config.yaml
model: "image classifier"
dataset: "telescope images of galaxies (Galaxy Zoo DECaLS)"
train_examples: 88335
image_size: 32
crop_scale_min: 1
horizontal_flip: true
targets: ["shape"]
num_classes: 3
arch: "vit"
norm: "layernorm"
norm_position: "pre"
activation: "swiglu"
head_dim: 16
fused_qkv: false
bias: "none"
qk_norm: false
parallel_block: false
moe: "top_k"
num_experts: 32
moe_every: 1
expert_mlp_ratio: 1
experts_per_token: 2
shared_expert: false
patch_size: [2, 2]
layers: 14
width: 128
positions: "learned"
pooling: "mean"
loss: "binary_cross_entropy"
residual_init: "none"
optimizer: "muon"
muon_scale: "match_rms_adamw"
lr: 0.0029
momentum: 0.95
nesterov: false
orthogonalizer: "polar_express"
adamw_lr_other_params: 0.0011
grad_clip: 5.0
l1_shrink: 0.003
steps: 7600
batch_size: 64
epochs: 5.5
lr_schedule: "step"
warmup_steps: 1520
weight_decay: 0.1
adamw_weight_decay_other_params: 0.05
Rows from expert 9 of block 3, named by matrix and row number. Rows with one number belong to one neuron. Each number is 128 + 24 x the weight over its row's rms, rounded and kept within 0 to 255. All counts start at 0. After the name is the row's rms in percent of the matrix's.
# gate: expert gate (model.blocks.3.mlp.gate, 32x128x128), inputs 0-127
# up: expert up (model.blocks.3.mlp.up, 32x128x128), inputs 0-127
# down: expert down (model.blocks.3.mlp.down, 32x128x128, transposed), outputs 0-127
gate.71 009 [128 128 128 128 128 128 128 128 116 128 128 128 128 140  81 158 128 128 128  85 128 128 128 128 177 100 128 128 128 153  88 167 128 128 128 121 128 128 212   0 118 128  82 128 170 128 128 128  51 128 128 128 154 128 128 134 128 128 128 128 128 128 128 128 154 128 128 160 128 128  94 252 140 128 128 128 128 128 128 128 128 128 128 147 128 128 128 102 128 128 128 128 104 128 152 131 116 128 128 181 128 120 128 134 128 128 165 128 128 110 128 128 128 128 128 127 128 128 142 128 128 122 130 108 128 128 128 128]
gate.72 072 [123  79 109 156 129 108 111 122 124 124  95 101 188 133 158 113 157 133 151 152 105 161 105 148 154 126 134 120 106 162 184  72 123 111 124 161 148 148 125 126  97 126 159 128 135 124 127 122 132 122 121 136 143 136 102 164 118 145 123  65 101 119  61 155 117 107 117 109 161 127  71 130 168  97 132 160 111 117 159 144 171 128 144 126 111 113 132 117 134 116 127 101 122 148 126 140 159 143 171 107 142 135 110 136 111 142 184  70 113 100 142 130 134 129 132 178 110 133 146 112 127 111 130 125 121 116  89 120]
gate.73 014 [139  98 128 131 128 128 128 153 159 127 203 146 126 103 133 144 135 129 128 128 120 128 128 147 103 128 131 176  93  72 134 128 128 127 135 115  97 128 128  45 128 128 119 148 134 112 127 127 128 137 129 128 167 171 153 104 128 115 119 125  99 128 132 140  54 128 128 122 128  70 128 118 128 128 129  73 118 127 149 198 128 123 119 128 128 128 128 113 128 168 128  91 112 114 128 138 128 128 128 128 128 146 228 128 128 128 128  92 127 128 128 136 129 176 127 115 177 128  98 120 128 128 128  85 128 128  97 125]
gate.74 033 [153 159 134 127  97 107 114 139 141 151 150 116 154 129 214 103 155 118 142 115 141 104 128 126 122 157 135  59 139 113 107 212 130 129  98 132 126 137 116 142 128  96 126 127 134 176 113 119 126 123 169 133 129 124 122 154 107 128 129 115 128 136 150 165 118 125 121 129 118 116 161 180 127 167 127  88  51  98 127 123 101 128 128 152 170 149 130 127 149 100 119 123 136 115 128 115 119 128 128 137 128 130 112  49 127 123  67 129 139 132 136 131  90 115 130 128 148 128 114 158 115 145 100 115 118 128 128 137]
gate.75 049 [103 163 149 101 101 131 136 145  87 124 178 146  70 118 127 116 109 128 125 133 143 133 113 115 117 139 146  98 126 108 118 165 147 131 131 111 124 174 130  63 130 129 153 128 167 126 134 120 147 114  98 147  93 153 107 126 125 127  90 109 143  67 108  92 119 134 118 128 139 121 123 127 142 108 138  99 152 136 126 113 130 145 117 128 147 157 167 102 141 105 127 133 146 113 118 136 138  98 100 189  83 143 162 146 144 122 136 198 114 133 141 136 101 154 132 124 131 154 129 170 131 118 108  88 126 144  93 204]
gate.76 026 [102 163 123 126  47 145 120 114 117 127 116 116  91 125 128 134 114 127 128  54  80 128 114 145  85 127  83 141 179 127 155  76 131 187 129  98  89 125 129 128 151 137 128 129 151 115 134 104 123 129 162 134 169 122 128  88 129 127 149  69 133 128 144 128 145 103 127 128 139 127 128  91 144  99 126 127 131  94 128 147 143 129 166 140 127 133 149 125  84 124 150 133 151 128 133 131 128 185  80 129 128 143 133 125 133 184 116 120 188 126 157 129 128 156 131 128 135 135 124 128 128 127  91 128 120 149 122 162]
gate.77 034 [130 123 119 116 122 123  63 131 128 139 117 143 138 116 127 151 110 116 136 128 142 100 138 126 121 129 102 130 133 129 127 112 132 128 127 105 105 125 153 129 116 145 135 133  82 122 124 126 126 121 144 129 139 122 129 159 125 115  95 137 137 125 105 103 146  91 131 137 148 126 127 101 149 141 131 155 143 182 121 173 106  78 143 144 190 120 111 140 132 123 184 128  67 133 129  53  94 126 128 107 145 134 128 129 144 128 129 145 165 186 125 131 172 128 133 234  93 160 130  84 127 158 110 129 125 114 159 138]
gate.78 141 [151  84  88 115 126 118 135 153 124 137 143 138  92 119 156 106 146 105 103 179 112  77 129 122 146 122 197 156 127 116 154 118 129 130 130 166 114 108 173 136 134 128 157 159 111  93  65 143 119 100 167 136  95 146 146 116  99 100 108 117  93  94 130 134 144 105 146 138 142 136 119  99 144 123 137 116 126 141 183 119 105 147 128 116 105 138 148 153 128 142 153 154 125 157 133 135 113 128 118 142 129 123 116 111 153 131  83  96 107 131 132 102 117 101 180 157 109 101 120 138 162 122 179  88 150 166 141 101]
up.71 011 [ 78 128 128 128 114 128 128 177 141 128 107 128 128 128 128 128 128 128 128 128 128 128 128 128 128 128  61 128 152 146 128 128 151 128 166  42 128 123 128 127 128 128 128 128 128 149 134  92 128 128 107 140 128 128 128 128 123 128 128 128 128 175 111 149 128 139 128 128 128 128 128 128 128 129  99 128 128 128 133 147 128 148 112 128  64 128 128  78 123  66 128 128 128 144 128 144  75 139 132 128 122 234 128 128 128 128 128 128 128 196 128 128 128 129 128 128 128 128  90  62 128 128 128 128 128 128 128 230]
up.72 067 [121 158 129  92 136 119 183 141 115 153 173 160  81 108  77 142 104  78 119 129 170  89 107 114 115 124 149 129 110 111 108 128 136 136 133 119  72 135 147 157 134 137  88 117  82 137 113 125 176 126 117 114 107 154 146 122 129 154 133 187 167 163 124 110 147 132 124 137 133 123 124 132  99 191 120  89 164 110 147 141  87 159 118 133 132 118 112 134 138 160 176 129  93 143 121 115 143 181 148 131 135 127 130 126 137 150 138 118 142 145 100 131 104 132 103  89 119 125  94 124 139 128 140 125 119 128 141  78]
up.73 018 [128 128 136 112 128 128 128 117 121 131  82  81 128 128 128 117 128 101 128 128 157 128 128  90 151 128 129  75 139 126  96 128 128 110 113 128 154 128 163 184 128 128 128 128 128 126 138 130  43 121 130 128 112  95  95 128 127 185 190  69 205 128 128 119 180 128 128 159 128 128 128 168 128 128 127 128 128 127 107 128 128 152 140 128 128 128 128 134 119 128 116 163 190 128 128 102 128 128 128 136 120  74  71 128 128 128 128 128 128 128 125  89 128 128 121 130  92  80 196 142 128 106 128 128 138 128 128 128]
up.74 035 [127 128 138 123 129 128 130 168 111 127  81 122 147 126 131 139 112 125 117 139  96 117 102 150 115 113 143 128  85 182 129 119 115 130 144 105 128 145 138 153 105 127 106 130 143 127 129 109 122 128 124 166 152 123 134 122 142 126 118 128 151 106  82 120 150 132 130 125 121 122 138 147 128 127 123 132 135 119 198 117 199 126 128 216 137  50 168  79 134 121 133 136 110 120 128 106 129 104 151 136 129 129 124  90 126 152 105 158 108 118 139  51 150  59 135  83 118 137 143 138 131 127 124 103 129 134 128 167]
up.75 054 [134 130 137 123 133 138 130 128 165 109  80 167  71 164 167 124 115 188 146 110 138  96 146 123 112 139 125 124 130 155 106 135  94 131 150 118 133 146 108 128 129 139 139 130 131 131 169 111 130 100 129 152 127 108 102 122 116  83 108 141 113 108 136 107 138 163 138 128 129 134 117 140 197 171 114 129 126 164 119 129  97  97 164 134 154 110 126 130  98 168 148 157 119 130 128 137 132 125  72 108  99 152 135 151 128 118 127 127  86 118 130 103 142 154 168 129  94  71  99 191 113 120 119 152 129 130 131  62]
up.76 029 [154 161 121 146 163 128 132 128 141 105 128 139 139 125 129 130 122 139  87 162 145 129 128 107 135 110  58 128  75 128  69 118  96 129  87 141 139 134 128 119 127 127 129 146 137 120 114 132 129 137 133 101 127 161 109 138 100 143 125 158 131 106 129 112 106 120 101  38 218 128 127 131  80 155 157 113  64 129 172 139 130 127 129 127 125 119 130 128 174 157 128 102 129 127  95 163 124 128 130 128 140 126 133 129  98 130 186 120 135 143 129 118 128 128 132 122 100 129 128 150 163  93 128 128 176 128 129 151]
up.77 039 [179 137 118 118 129 118 123 129 119 138 129 133 127 153 124 124 121 117 114 125 147 111 141 119 128 151 156 128 141 128  99  99 117 131 128 128  72 142 126 162 137  63  98 123 124 125 118 152 100 129 124 107 148 127 143 134 130 105 132 106 122  88 124 135 139 116 134 144 208 109 157  91 135 152 135 131 133 151 134 145 127 127 114 126 144 127 134 141 130 127 134 139 128 133  79  93  69 127 128 106 135  90 133 110 158 134 152 132 219 133 141 109 120 131 102 245  85 154 125 127 111 134  98 141 127 121 145 124]
up.78 150 [112 164 142 149 117 101 143 125 155 112 146 152 186 154  89 122 100 162 125  94 169 137 144 115 122 149  89  90 143 128 125 134 129 127 114  92 156 126  92 112 120 134  95 105 136 160 129 113 120 125 125  99  98  91 131 114 146 188 149 116 119 146 102 127 117 156 101 134 127 133 125 140  93 146  92 152 141  93  98 110 158 124 165 126 115 131  94  92 114 160 101 132  90 118 110 149 157 135 105 105 152 168 149 136 118 133 150 157 174 120 111 160 114 182  95 128 122 161 161 102 102 141 106 149 129 106 131 173]
down.71 009 [140 128 128 128 128 128 128 128 131  50 128 128 132 128 128  87 128 128 158 197 128 128 128  76 128 128 155 128 128 146 128 128 128 128 128 104 128 128   0 128 128 128 128 128 119 128 128 128 128 120 128 131  94 128 128 128  94 128 128 128 128 125 128 128 128 130 128 128 128 128 211 128 128 128 128 165 128 167 128 195 128 130 128 128 128  71 114 128 128 128 128 128  95 128 128 135 120 128 128 128 128 128 128 136 128 103 128 128 128 128 128  63 121 128 128 147 128 128 128 128 128 128 128 128  38 128 128 128]
down.72 071 [175 129 108 127 130  70 187 110 126 171 111 145 127 132 129 133 111 120 110 101 109 129 116 124 129  88 156 122 149 140 129 136 138 122 130 126 136 127 151  83 127 117 154  88 162 116 118 131 125 144 130  85 136 142 121 135 127 121 106 115  92 144 134 154 139 174 116  95 119 100 117 136 146 130 146 156 133 136 136 122 120 137 111 132 150 119 141 148 172 125 103 159 152 161 146 146  71 134 128 119  63 131 156 113 126 129  93 149 147 135 133 140 160 128 101  96 181 184 104 110 117 135 130 183  88 163  67 103]
down.73 013 [128 128 128 128 128 128  89 128 128 135 134 128 128 193 130 128 164 128 128 138 133 182 116 128 128  69 233 146 106 128 128 128 128 128 128 128  94 159  74 111 128   7 142 127 116 128 128 128 128 130 116 128 128 128 162  84 185 128 128 128 167 103 129 140 128 128  62 120 128 128 128 128 163 128 135 128 128 128 128 128 128 128 124 128 109 121 128 138 153 135 193 128 128 150 128  96 128 128 128 120 128 128  80 134 128  95 128 128 128 128 128  90  98 128 129 128 128 128 103 128 128 128 128 128 128 128 130 128]
down.74 032 [101 154 137 130 128 141 131 130 136 142 121 108 140  82 109 103 129 138 147 100 131 122 138 217 157 130 151 115 147 104 144 127 138 141 103  97 128 136 103 144 130 137 129 128 138 123 119 121 119 121 126  86 128 130 138 198 106  92 130 124 123 129 128 130 116 125  69  94  49 128 130 129 128 127 125 103 132 128 126  33 128 131 198 145 128 130 178 128 145 141  91 128 143 121 139 177 118 127 141 127 116 127  84 122 128 132  86 129 121 154 144 128 126 152 134 124 157 157 127 128 145  94 122 128 165 127 156 131]
down.75 039 [123 153 106 136 135 115 116 126 143 128 128 132 149 114  84 117 127 128 100  99 144 121 102 151 100 121 143 125 101 122 121 143 130 124 135 148 118 118 133 128 136 128 116 162 132 114 129 137 157 136 126 144  76 111  79 113 135 138 122  96 138 156 147 125 126 128 136 145 104 145 183 166 129 125 175 126 101 117  29 109  85 110 128 132 129 192 127 135 125 129 112 166 114 142 119 125 145 126 119 170 136 130 131 127 121 229 141 132 134 187  97 159 100 142 120 121 130 107 153 129 181  96 119 121 111 115 116 133]
down.76 028 [121  54 116 127 141 111 123 116 140 126 130 151 127 137 135  99 121 131 121 133 129 150  68 110 166 127 137 110 130 150 142 158 134 175 141  26 159 120 109  89 127 181 112 130 128 127 118  77 129 135 132 129 128 146  61 122 128 124 159 130 123 127 127  72 127 133 126 127 116 121 132  81 128 131 128 125 110 126 154 147 134 161 150 143 130 153 129 115  96 127 132 129 126 153 126  85 161 128 128 121 123 138 117 183 144 131 128  90  79 157 112 131 128 169 121 130 133 128 174 127 153 131 111 125 143 163 160 109]
down.77 029 [106 156 112 103 142 129 143 143 194 130 160  57 167 130 124 145 129 155 141 155 150 128 121 127 125 167  99  71 121  76 123 145  94 125 152 161  98 112 136 105  98 133 128 111 128 130 106 128 134 135 127 128 127 161 107 132 127 111  95 127 130 128 101  96 132 124 136 129 138 121 114 149 146 141 169 136 157 126 150  99 128 126 148 153 128 120 168 128 135 117 135 143 139  54 115 123 120 125 104 151 125 144 176 102 163 125 154 105 209  97 128  59 113 127 115 151 125 101 135 100 139 121 114 111 127 131 120 111]
down.78 155 [136  94 155 131  97 124 125 127 148 144 130 142  68 145 141 134 134 131 124 175 107 117  67 111 165 149 143 103  95 146 117 139  96 141 125 137 120 160 154 110 152 128 121 127 126 113  94 106 182 146  58  80 169 130 170 140 107 150 115 113 118 114 138 133 154 126 152 113 158 113  97 107 173 119 128 117 119 187 147 112 102 128 111 142 131 101 123 132 121 134 148  93 110 105  94 118 124  99 113 140 129 145 159 124 112 110 143 148 150 102 173 170 182 139  95 164 119 166 130 129 116 122 140 131 101 122 115 123]