{
  "arch": "vit",
  "model": "image classifier",
  "dataset": "telescope images of galaxies (Galaxy Zoo DECaLS)",
  "train_examples": 88335,
  "image_size": 32,
  "crop_scale_min": 1,
  "horizontal_flip": true,
  "targets": ["shape"],
  "num_classes": 3,
  "norm": "layernorm",
  "norm_position": "pre",
  "activation": "swiglu",
  "head_dim": 16,
  "fused_qkv": false,
  "bias": "none",
  "qk_norm": false,
  "parallel_block": false,
  "moe": "top_k",
  "num_experts": 32,
  "moe_every": 1,
  "expert_mlp_ratio": 1,
  "experts_per_token": 2,
  "shared_expert": false,
  "patch_size": [2, 2],
  "layers": 14,
  "width": 128,
  "positions": "learned",
  "pooling": "mean",
  "loss": "binary_cross_entropy",
  "residual_init": "none",
  "optimizer": "muon",
  "muon_scale": "match_rms_adamw",
  "lr": 0.0029,
  "momentum": 0.95,
  "nesterov": false,
  "orthogonalizer": "polar_express",
  "adamw_lr_other_params": 0.0011,
  "grad_clip": 5.0,
  "l1_shrink": 0.003,
  "steps": 7600,
  "batch_size": 64,
  "epochs": 5.5,
  "lr_schedule": "step",
  "warmup_steps": 1520,
  "weight_decay": 0.1,
  "adamw_weight_decay_other_params": 0.05
}
Rows from block 10 of a small image classifier, named by matrix and row number. Rows with one number within an expert belong to one neuron, the router's apart. Each number is 500 + 50 x the weight over its row's rms, rounded and kept within 0 to 999. All counts start at 0. Numbers have three digits each.
Before each expert's rows are labels from the 100 images, of 14976, where the router gives the expert most weight on average: "responds to" is what is common among them. Only what is clearly more common there than usual is listed. The data: telescope images of galaxies (Galaxy Zoo DECaLS). In brackets: how many of the 100.
# router: router (model.blocks.10.mlp.router.weight, 32x128, trained with AdamW), inputs 0-127
# gate: expert gate (model.blocks.10.mlp.gate, 32x128x128), inputs 0-127
# up: expert up (model.blocks.10.mlp.up, 32x128x128), inputs 0-127
# down: expert down (model.blocks.10.mlp.down, 32x128x128, transposed), outputs 0-127

# expert 5
responds to: edge-on disk: yes (44); roundness: cigar-shaped (34)
router.5:527525494556482546499510549518499438595529515480453491555455487527514374459459439493468467589523506565509542417512434606475574456413497409434479497516484501453462361558426539429420496585518447551509509491441509489579477484390431489502439477437518520506477501499545498444556546490547510516502460596461549407410443457506531435493504547510457396513524526573561483462537503516392521570503
gate.0:500500585500500595406564500500500537461500499500489500587486529500500500422500528500500503500500500590500722500500500500464500500500439714500458500606575508423500500500500521589500500503500500500500437558500417500500477500500500500454500544500530500500417445408500454675435500500500428500500500517531544500500500500576511360500599500457500500553460500500500550481500500500500500491552
up.0:525500405559500494630416500520447492599500500500500513368500500559500500526500488565472500578500500498503498500500629500608500492500542319441500437500446456515500500500500453457467575500500570500500596480535500500500562527500500500500500500500500500478594500512500546390500500500500518552500500500500500482500560496500576633523306500500501411500511500480353491553500564468512500500500
down.0:520519500500630550380500482500500500539500500469544434500513500375500500500500500494500500500312510568722500500500583500535533500429500500390473419504500540500500500483500500500554475503465500392431500507558500538612441500458529434485623500500500500366500500474500500572559500552500451500482500500500500414542500547453500441489500598500500500500500485500500500606500500500500500481500
gate.1:518463538385532517526516458560552477470550452453457462525522467490482534550378521482563610495373480529526497400437540607439483484513505473527426506498554422521495606464496521547426528464579434545540531460444437472491540513452487457581523443582507477529497437490610551484494529426515512465517474495561460484536526522440563474486582543518598582432411485477458480591468493507576434507477
up.1:518458477388556516511530492543563476480521468472458431534494436500519506577383522516555569529324482531523495390463506585425441487524490450541447491470546407490491587487503517572439526465537453587504600498451437452492487540426530473586508471607502479503489439484594527477517566413493539487512511512546464467513513502429541470465561538490588566465485455446431487604500503536556445512483
down.1:484494457520405452524483551460577530597511470462497465498442566557497490481574511534509462530600476508446434586605557416500540591553415530477579500552548535450499425491521431498559536434467586487546464521572509545526530492570454470433470495431502557498465487469449446509363478507448403589474521553499407579458428559502488479535472519517483473559474487552441435535589435461449513533471
gate.2:485516534464523611449452502429597489461448494477503581466622498534532558501503510512557491562513484533483535521514446512506503501461498722555405500466463480546473502391467533483425498398491484557562463464486439329405535529571580459538515425480498440551494482474512562551502573532494549530481483452487512468558472562523519545453504456480490530429460469490464558455496484457500525514539
up.2:500555541504604548409545495482586503468554504558501538502575491649445498436525462493528521486457499485469541454469525480511447500451466568501530538465477514548545426465459441444428443446465490512545452547513506449458499522526464516572500471434542487557510486512464531504517497506519510548563474488360562493577480543624564520305502347459438518493493514519528545489508507434501448494606
down.2:512560434528502511501508500588503472421500474494598577539475503586511538557509400462492413543529588434536483521482483477458504614458439483475471491312575509492606497534498480516509521389446452462552554473498451578591407484509471479472501475518443552550499523488501545445497521474513460541443507516522466521509527549495503429384544513366472527470495563516460478517375517503560552499512

# expert 23
responds to: roundness: round (42)
router.23:463468513479582470571557594480524575495655480485559512546514470595468463493560513549562430540454464594527481455580468624587514515503540544446464523487374513541530450531482477478440556428461471440537436526492471560524519566500418568479421487508478512551515492545459454507554560503449432452541533510629550600461496514479459518524505591428473481548536494500523492497469544554441576490480
gate.0:500509492477453500626500500531500503393492495437610498529566513550500501500498509418500504501500439500500518524487490483500503580570454495500518456470494502499500517499494498525464500556500500500512495444491494501500493500426624500500500473500502500500517507584799530500486500475490529500500500500505500451500501422519580501512516503631530510500500342707500500500447509522490486511500
up.0:500482500514500501314483438496519500496500499503500432500546508490539500455654546501505641503500563440461512500495517500500493414500455601500500504543500483498430500496500546500524574500500500500474588319500495474456582509616524593468500453500500495500434496500488500500396554555500522496500506602497494515446394506509500500490500499500354528499501600499429521499500500505606528500416
down.0:602500500480500517500571502500496500500500500513500500500605500500500574500500490501459500500500500500500500771500468500385522500500615500497500500500500504500416500516458500537500596500500565500503655500500560500459500500509500500500500491500500330468500500547500500374500499576500500500500500646500477500500409500500500500592500500500500500501500500500500500438500548402613561500421
gate.1:498418435567383559501547469491383503449456492538503576506462443488590520515572373544555381632490491472511512451492538493558377480539529458562457526448504569474518497498519467537607449543557462507556489490492523531535550418460485531475387458519508521505535516591467409464476469515547598436485572494535486457500510542569396466483537468475485498567533437481529526520530499511459505480448
up.1:537505625457605502463494490471564496469511566460499447442588526592563518450542601518508548475429476431482452548560422494435545511453509505434491496544548484503560538563533512384487527392476480449435482538520480472511438514502474509481650495481469494448562437542551592495492429492447458525448433524471528544436428466544552458463511519512459528488474524647487538429469557477585462445500
down.1:564453465511543469500527514536508473447534525531509524492467529414529511378501564554435511592488476528434517493480471448494423575483490502500399530475485513431439588535422532345492454462543499542529484451554566493508610492501552503485422512575398466502523422569589513441609458545456496435489478456593491478471588543550482468524595572542501477509585493451492484567530497536417557473524
gate.2:583524442602452563536507498569499488553541602446518517449471518528492373448446493473422447403496362524530522526513526611506482534472539543579491447498501509506540577543493503519453449557516497419519547448491571522512533474492513506534394525442445440443406437530482554445529397557514483590456409543571426490472527454532437486543520549542563479488547489535517504431509478565570475454466
up.2:470567566548395537542457567511533485487542457478462520504486610549503430456490489426446487480560459565523491507587504466511557375473576617521449552568498403471485530564509411522485519551486545396503436463533504493423599489463518491462493526422505568449541445520453460532552482522527401478489442560559459543452490465447488500541465516495501512463521538552511485592542523517447467590351
down.2:452512489463457480496565380545428537576441524567479506580478499404434435485491473464556533513565578468479482453464491467507540427548508480531459569437461549487538378534500420511525548473523513551482500549512538493560497473485550440565474468571419596511548507509474451545436606416506610488541489537485508655502471478495492552367457421497468484451423524511481536492491561541466505579475

# expert 12
responds to: shape: featured or disk (73); edge-on disk: no (70); spiral arms: yes (59)
router.12:511550542488543506562422527514481490434481448552485540448439393524456495536473531566445448569468460526595479456565464622589487516534586490453464450456555394468527450528454463473443513572455563497474486448541495455552483563532494545488481531454526447384540498453443511547486431422416484454502411487437539436543454541479468429506443466541576495488520536493543533654450445500452566460544
gate.0:520406511554427515486490520465582466490465479535566422555624468514469480485439548498522474489449593549603598513470589561488455513428552598423518508423472432489411533517510428587501536483516448449525560476447562529462520593543457445556498546518541461500572490512505462430415430503522510577519497496526433492519492501494415368498558499516497443432473527455514516411520460579495558499447
up.0:434515411374502460491562450537445566448524527476486505495451540517491511507503496488457500547486461561443477503492446474485536491501520425489508481543521488515643495330517632519495431388582511557445495522558597558476447497465555538465480527468464506505504569444506562467587531347528509422538523479492553459425602509535611523498491489497504559500459481506408471509490509463523451514484
down.0:502398504505438565535449524475449455426491472532593502515546459548495507408497423540490549499488417476525487503522527498553407507538555428462526547583481460450468563569490411483490606479431424530587511541434487541549511540592492456471508478529480502450502526551535454516497512620502416568509538543477357497423499500428486480587504554528615483520503477446476574406512486565406513460492
gate.1:500500500514500500500500518500565501497500539257500436500511500469560500399472478500476510500500500493492536500500500603487500500500402500500562553297500717401500562500558500518477536500583500500439500520500500500504536500520551500500520693500500462497500500500481500500500515507472500500500500500500501500500500536500500500500500500497455500500492500500500500500500562519684479515500
up.1:457500490496520544489500500603433522530500500500521519500500545500500500601412500580426511500447441500500464501500500500500500522318500496500500493661500500500500509500454590492500516592500500495500504500395500500500396500500375492500468571448537500500459500519500648511507500500500578398500500573500500500500500500469484500500500500525516500575500445661518500500497374500409587500634
down.1:500478500441500500500500500495500500500415500499638500503500596500453496402474500500479380500500500500506500500500508501499500500500500303497500500500500500412500500500531500500527502500555500500478569509500486631500490475620500500500389739454482500500500500610500500500528500500500511500500500549500486490500500753500504486500492500500500500500492500545500500500500500496500527577556
gate.2:499439546450513509446513451538457527471402557575508537491500461578472503490396505446456485505501504436504484525501505460502568477376500550539506463502494487514589497580500556521484564550639440500576418498449623450468575531523500532504468500503460480400579495467483503500373459509536421500501616596511499469475386539489476484531550521498588545535487412483502480451481474481607525484410
up.2:498490498572545512541512476500547502497493531511493480494496498417409457437551514527668500464552476511509511428475564503528472470605500520472438512486526392484556537395393462558501486520499558522497709495469528500500500454504498496498417498486546568407483489491526521536502508439524577428448485566504501568511527505499532496502547560429554500409500382469490503501604465496362489499516
down.2:497478511426495425449500499593428492493472379579431492501477588498500462490510536496522454405519498490500592497500488500489517413505500482607504500504509454462586444455495510525496628569501545593411464576501426624440528534524581598542520397632500500502509495473500503482503512493406499555499503499499479534495500500640528614521500433519479523499601522478537520501488482522516413501500

# expert 17
responds to: shape: featured or disk (65); edge-on disk: no (62); bulge size: moderate (33)
router.17:520556468464504457546456505515498491506584442441464502509441473461536499460477488543547490560456585463514418415475375570521444440514491586517557565472510385451529411501521468441480506485485536454550515481515515412569518513470368543477542439485508496535552466468560475464422467557431503509544422474525597562554552452428549473479518472426542423439523438609566522512468475572439584474424
gate.0:479526514407521560511450497481466402563477620428563538449437525586446498474474507489538477570499490518530448562504450455477584565494479486554502463541482417498568508553509526512510453496548527471577569523485518482577431466498464501346481518377578583488523556502494553510558390558478554560527444539522460573542489546443574483484458502489573528432459539510423501477429467482397512451426
up.0:495527536558478478407493511545483585409505451562436449520504467396523486499509515484441539469460513486454517454459548493487407465512522502445486551494465582511456570442497518463461502500480481488476421512499451544484587521545535466689497516586426391537508531517514434452444599493522449420533553481498589424459507495506419554494540544521427503581576409461569522532575544483567451551562
down.0:518449503474503518535485478491435554521495524455471489542436402454524497473563479486409412493387526546491562526425443524621431484483529525400469516565504463503501642547620507530450473521435427477452478468551499547416413503555586535453510500554420531501533528533597478440489536560574506427467414430566529551466469551487545517465452506478446472534523466588521520618505487470521482481512
gate.1:499468512471463558496487604537470490492473500597473505486490485430498529463533491565425530413461462512498476518485526472526495564403510464432422464471507540554403550497526471545354530565577527453540533500451498534387546465532564479559524562438406422534465539594568445559605490534518495521506555427529543477428548512464479475340532525613482535502514495505452471515553515523599506502477
up.1:520493403672487535539501624448433475501609455482584446516524558408468484380528501516400482564495493433498431536454548501516487610469490515466487439484492564449535507517471550516479505509529541479457429494443472466460458545482489511503502539493487519500468534529605499389517478446574452447544512493548541480478516501484415494622513491559494538558437519457551476453503427464624554498536
down.1:568477390552437476449531568611487489441490472516461532514505501492474457508436535558438482555485364539576399523481537466534437522449538457418465488542542487529500529583471461475544551539476497439535611526531501423443481446541498467439495523457461502474523471503526484440540541514521414416596414479440596505502556493528519552443560550590540566530568441489550493636514501409502501513545
gate.2:369501460522417402574507556546542500448591391552480528471415490488447499430526506540511576442500454475427560498566456449493499507501448511535611421502530491473538511446497431471473501435489492513430531498519515501541487466523619438572486449557406401586512581504492517526548496608504409467499409453512581547509500474512473484423593525537507579529496506466593506539504516441497509499486
up.2:490503568470613535414439421504475429500479529497473482529499515545499527553478464441471481508615479583544476512268498465499544496494645535512460500492500472483506443504492501542516549501485549435514486464495499573505503517438452500531502456559521519494354465515499495492490553392494613544560543569457471468497568503506523513481542477544492551459508445486411535426491544559502445483617
down.2:502403503487471452407542487538494485489500492523505486579503362471368487500532494448481518435526518487517591494538504579492499327497490333524479415490515490546547509496499485522500489520439499498545536533499668488529472439532484531612487503466524546485515558486490501450466498501475472513514523594475499510621571375516497495493468520554505500397534413507539533565514478524496564487517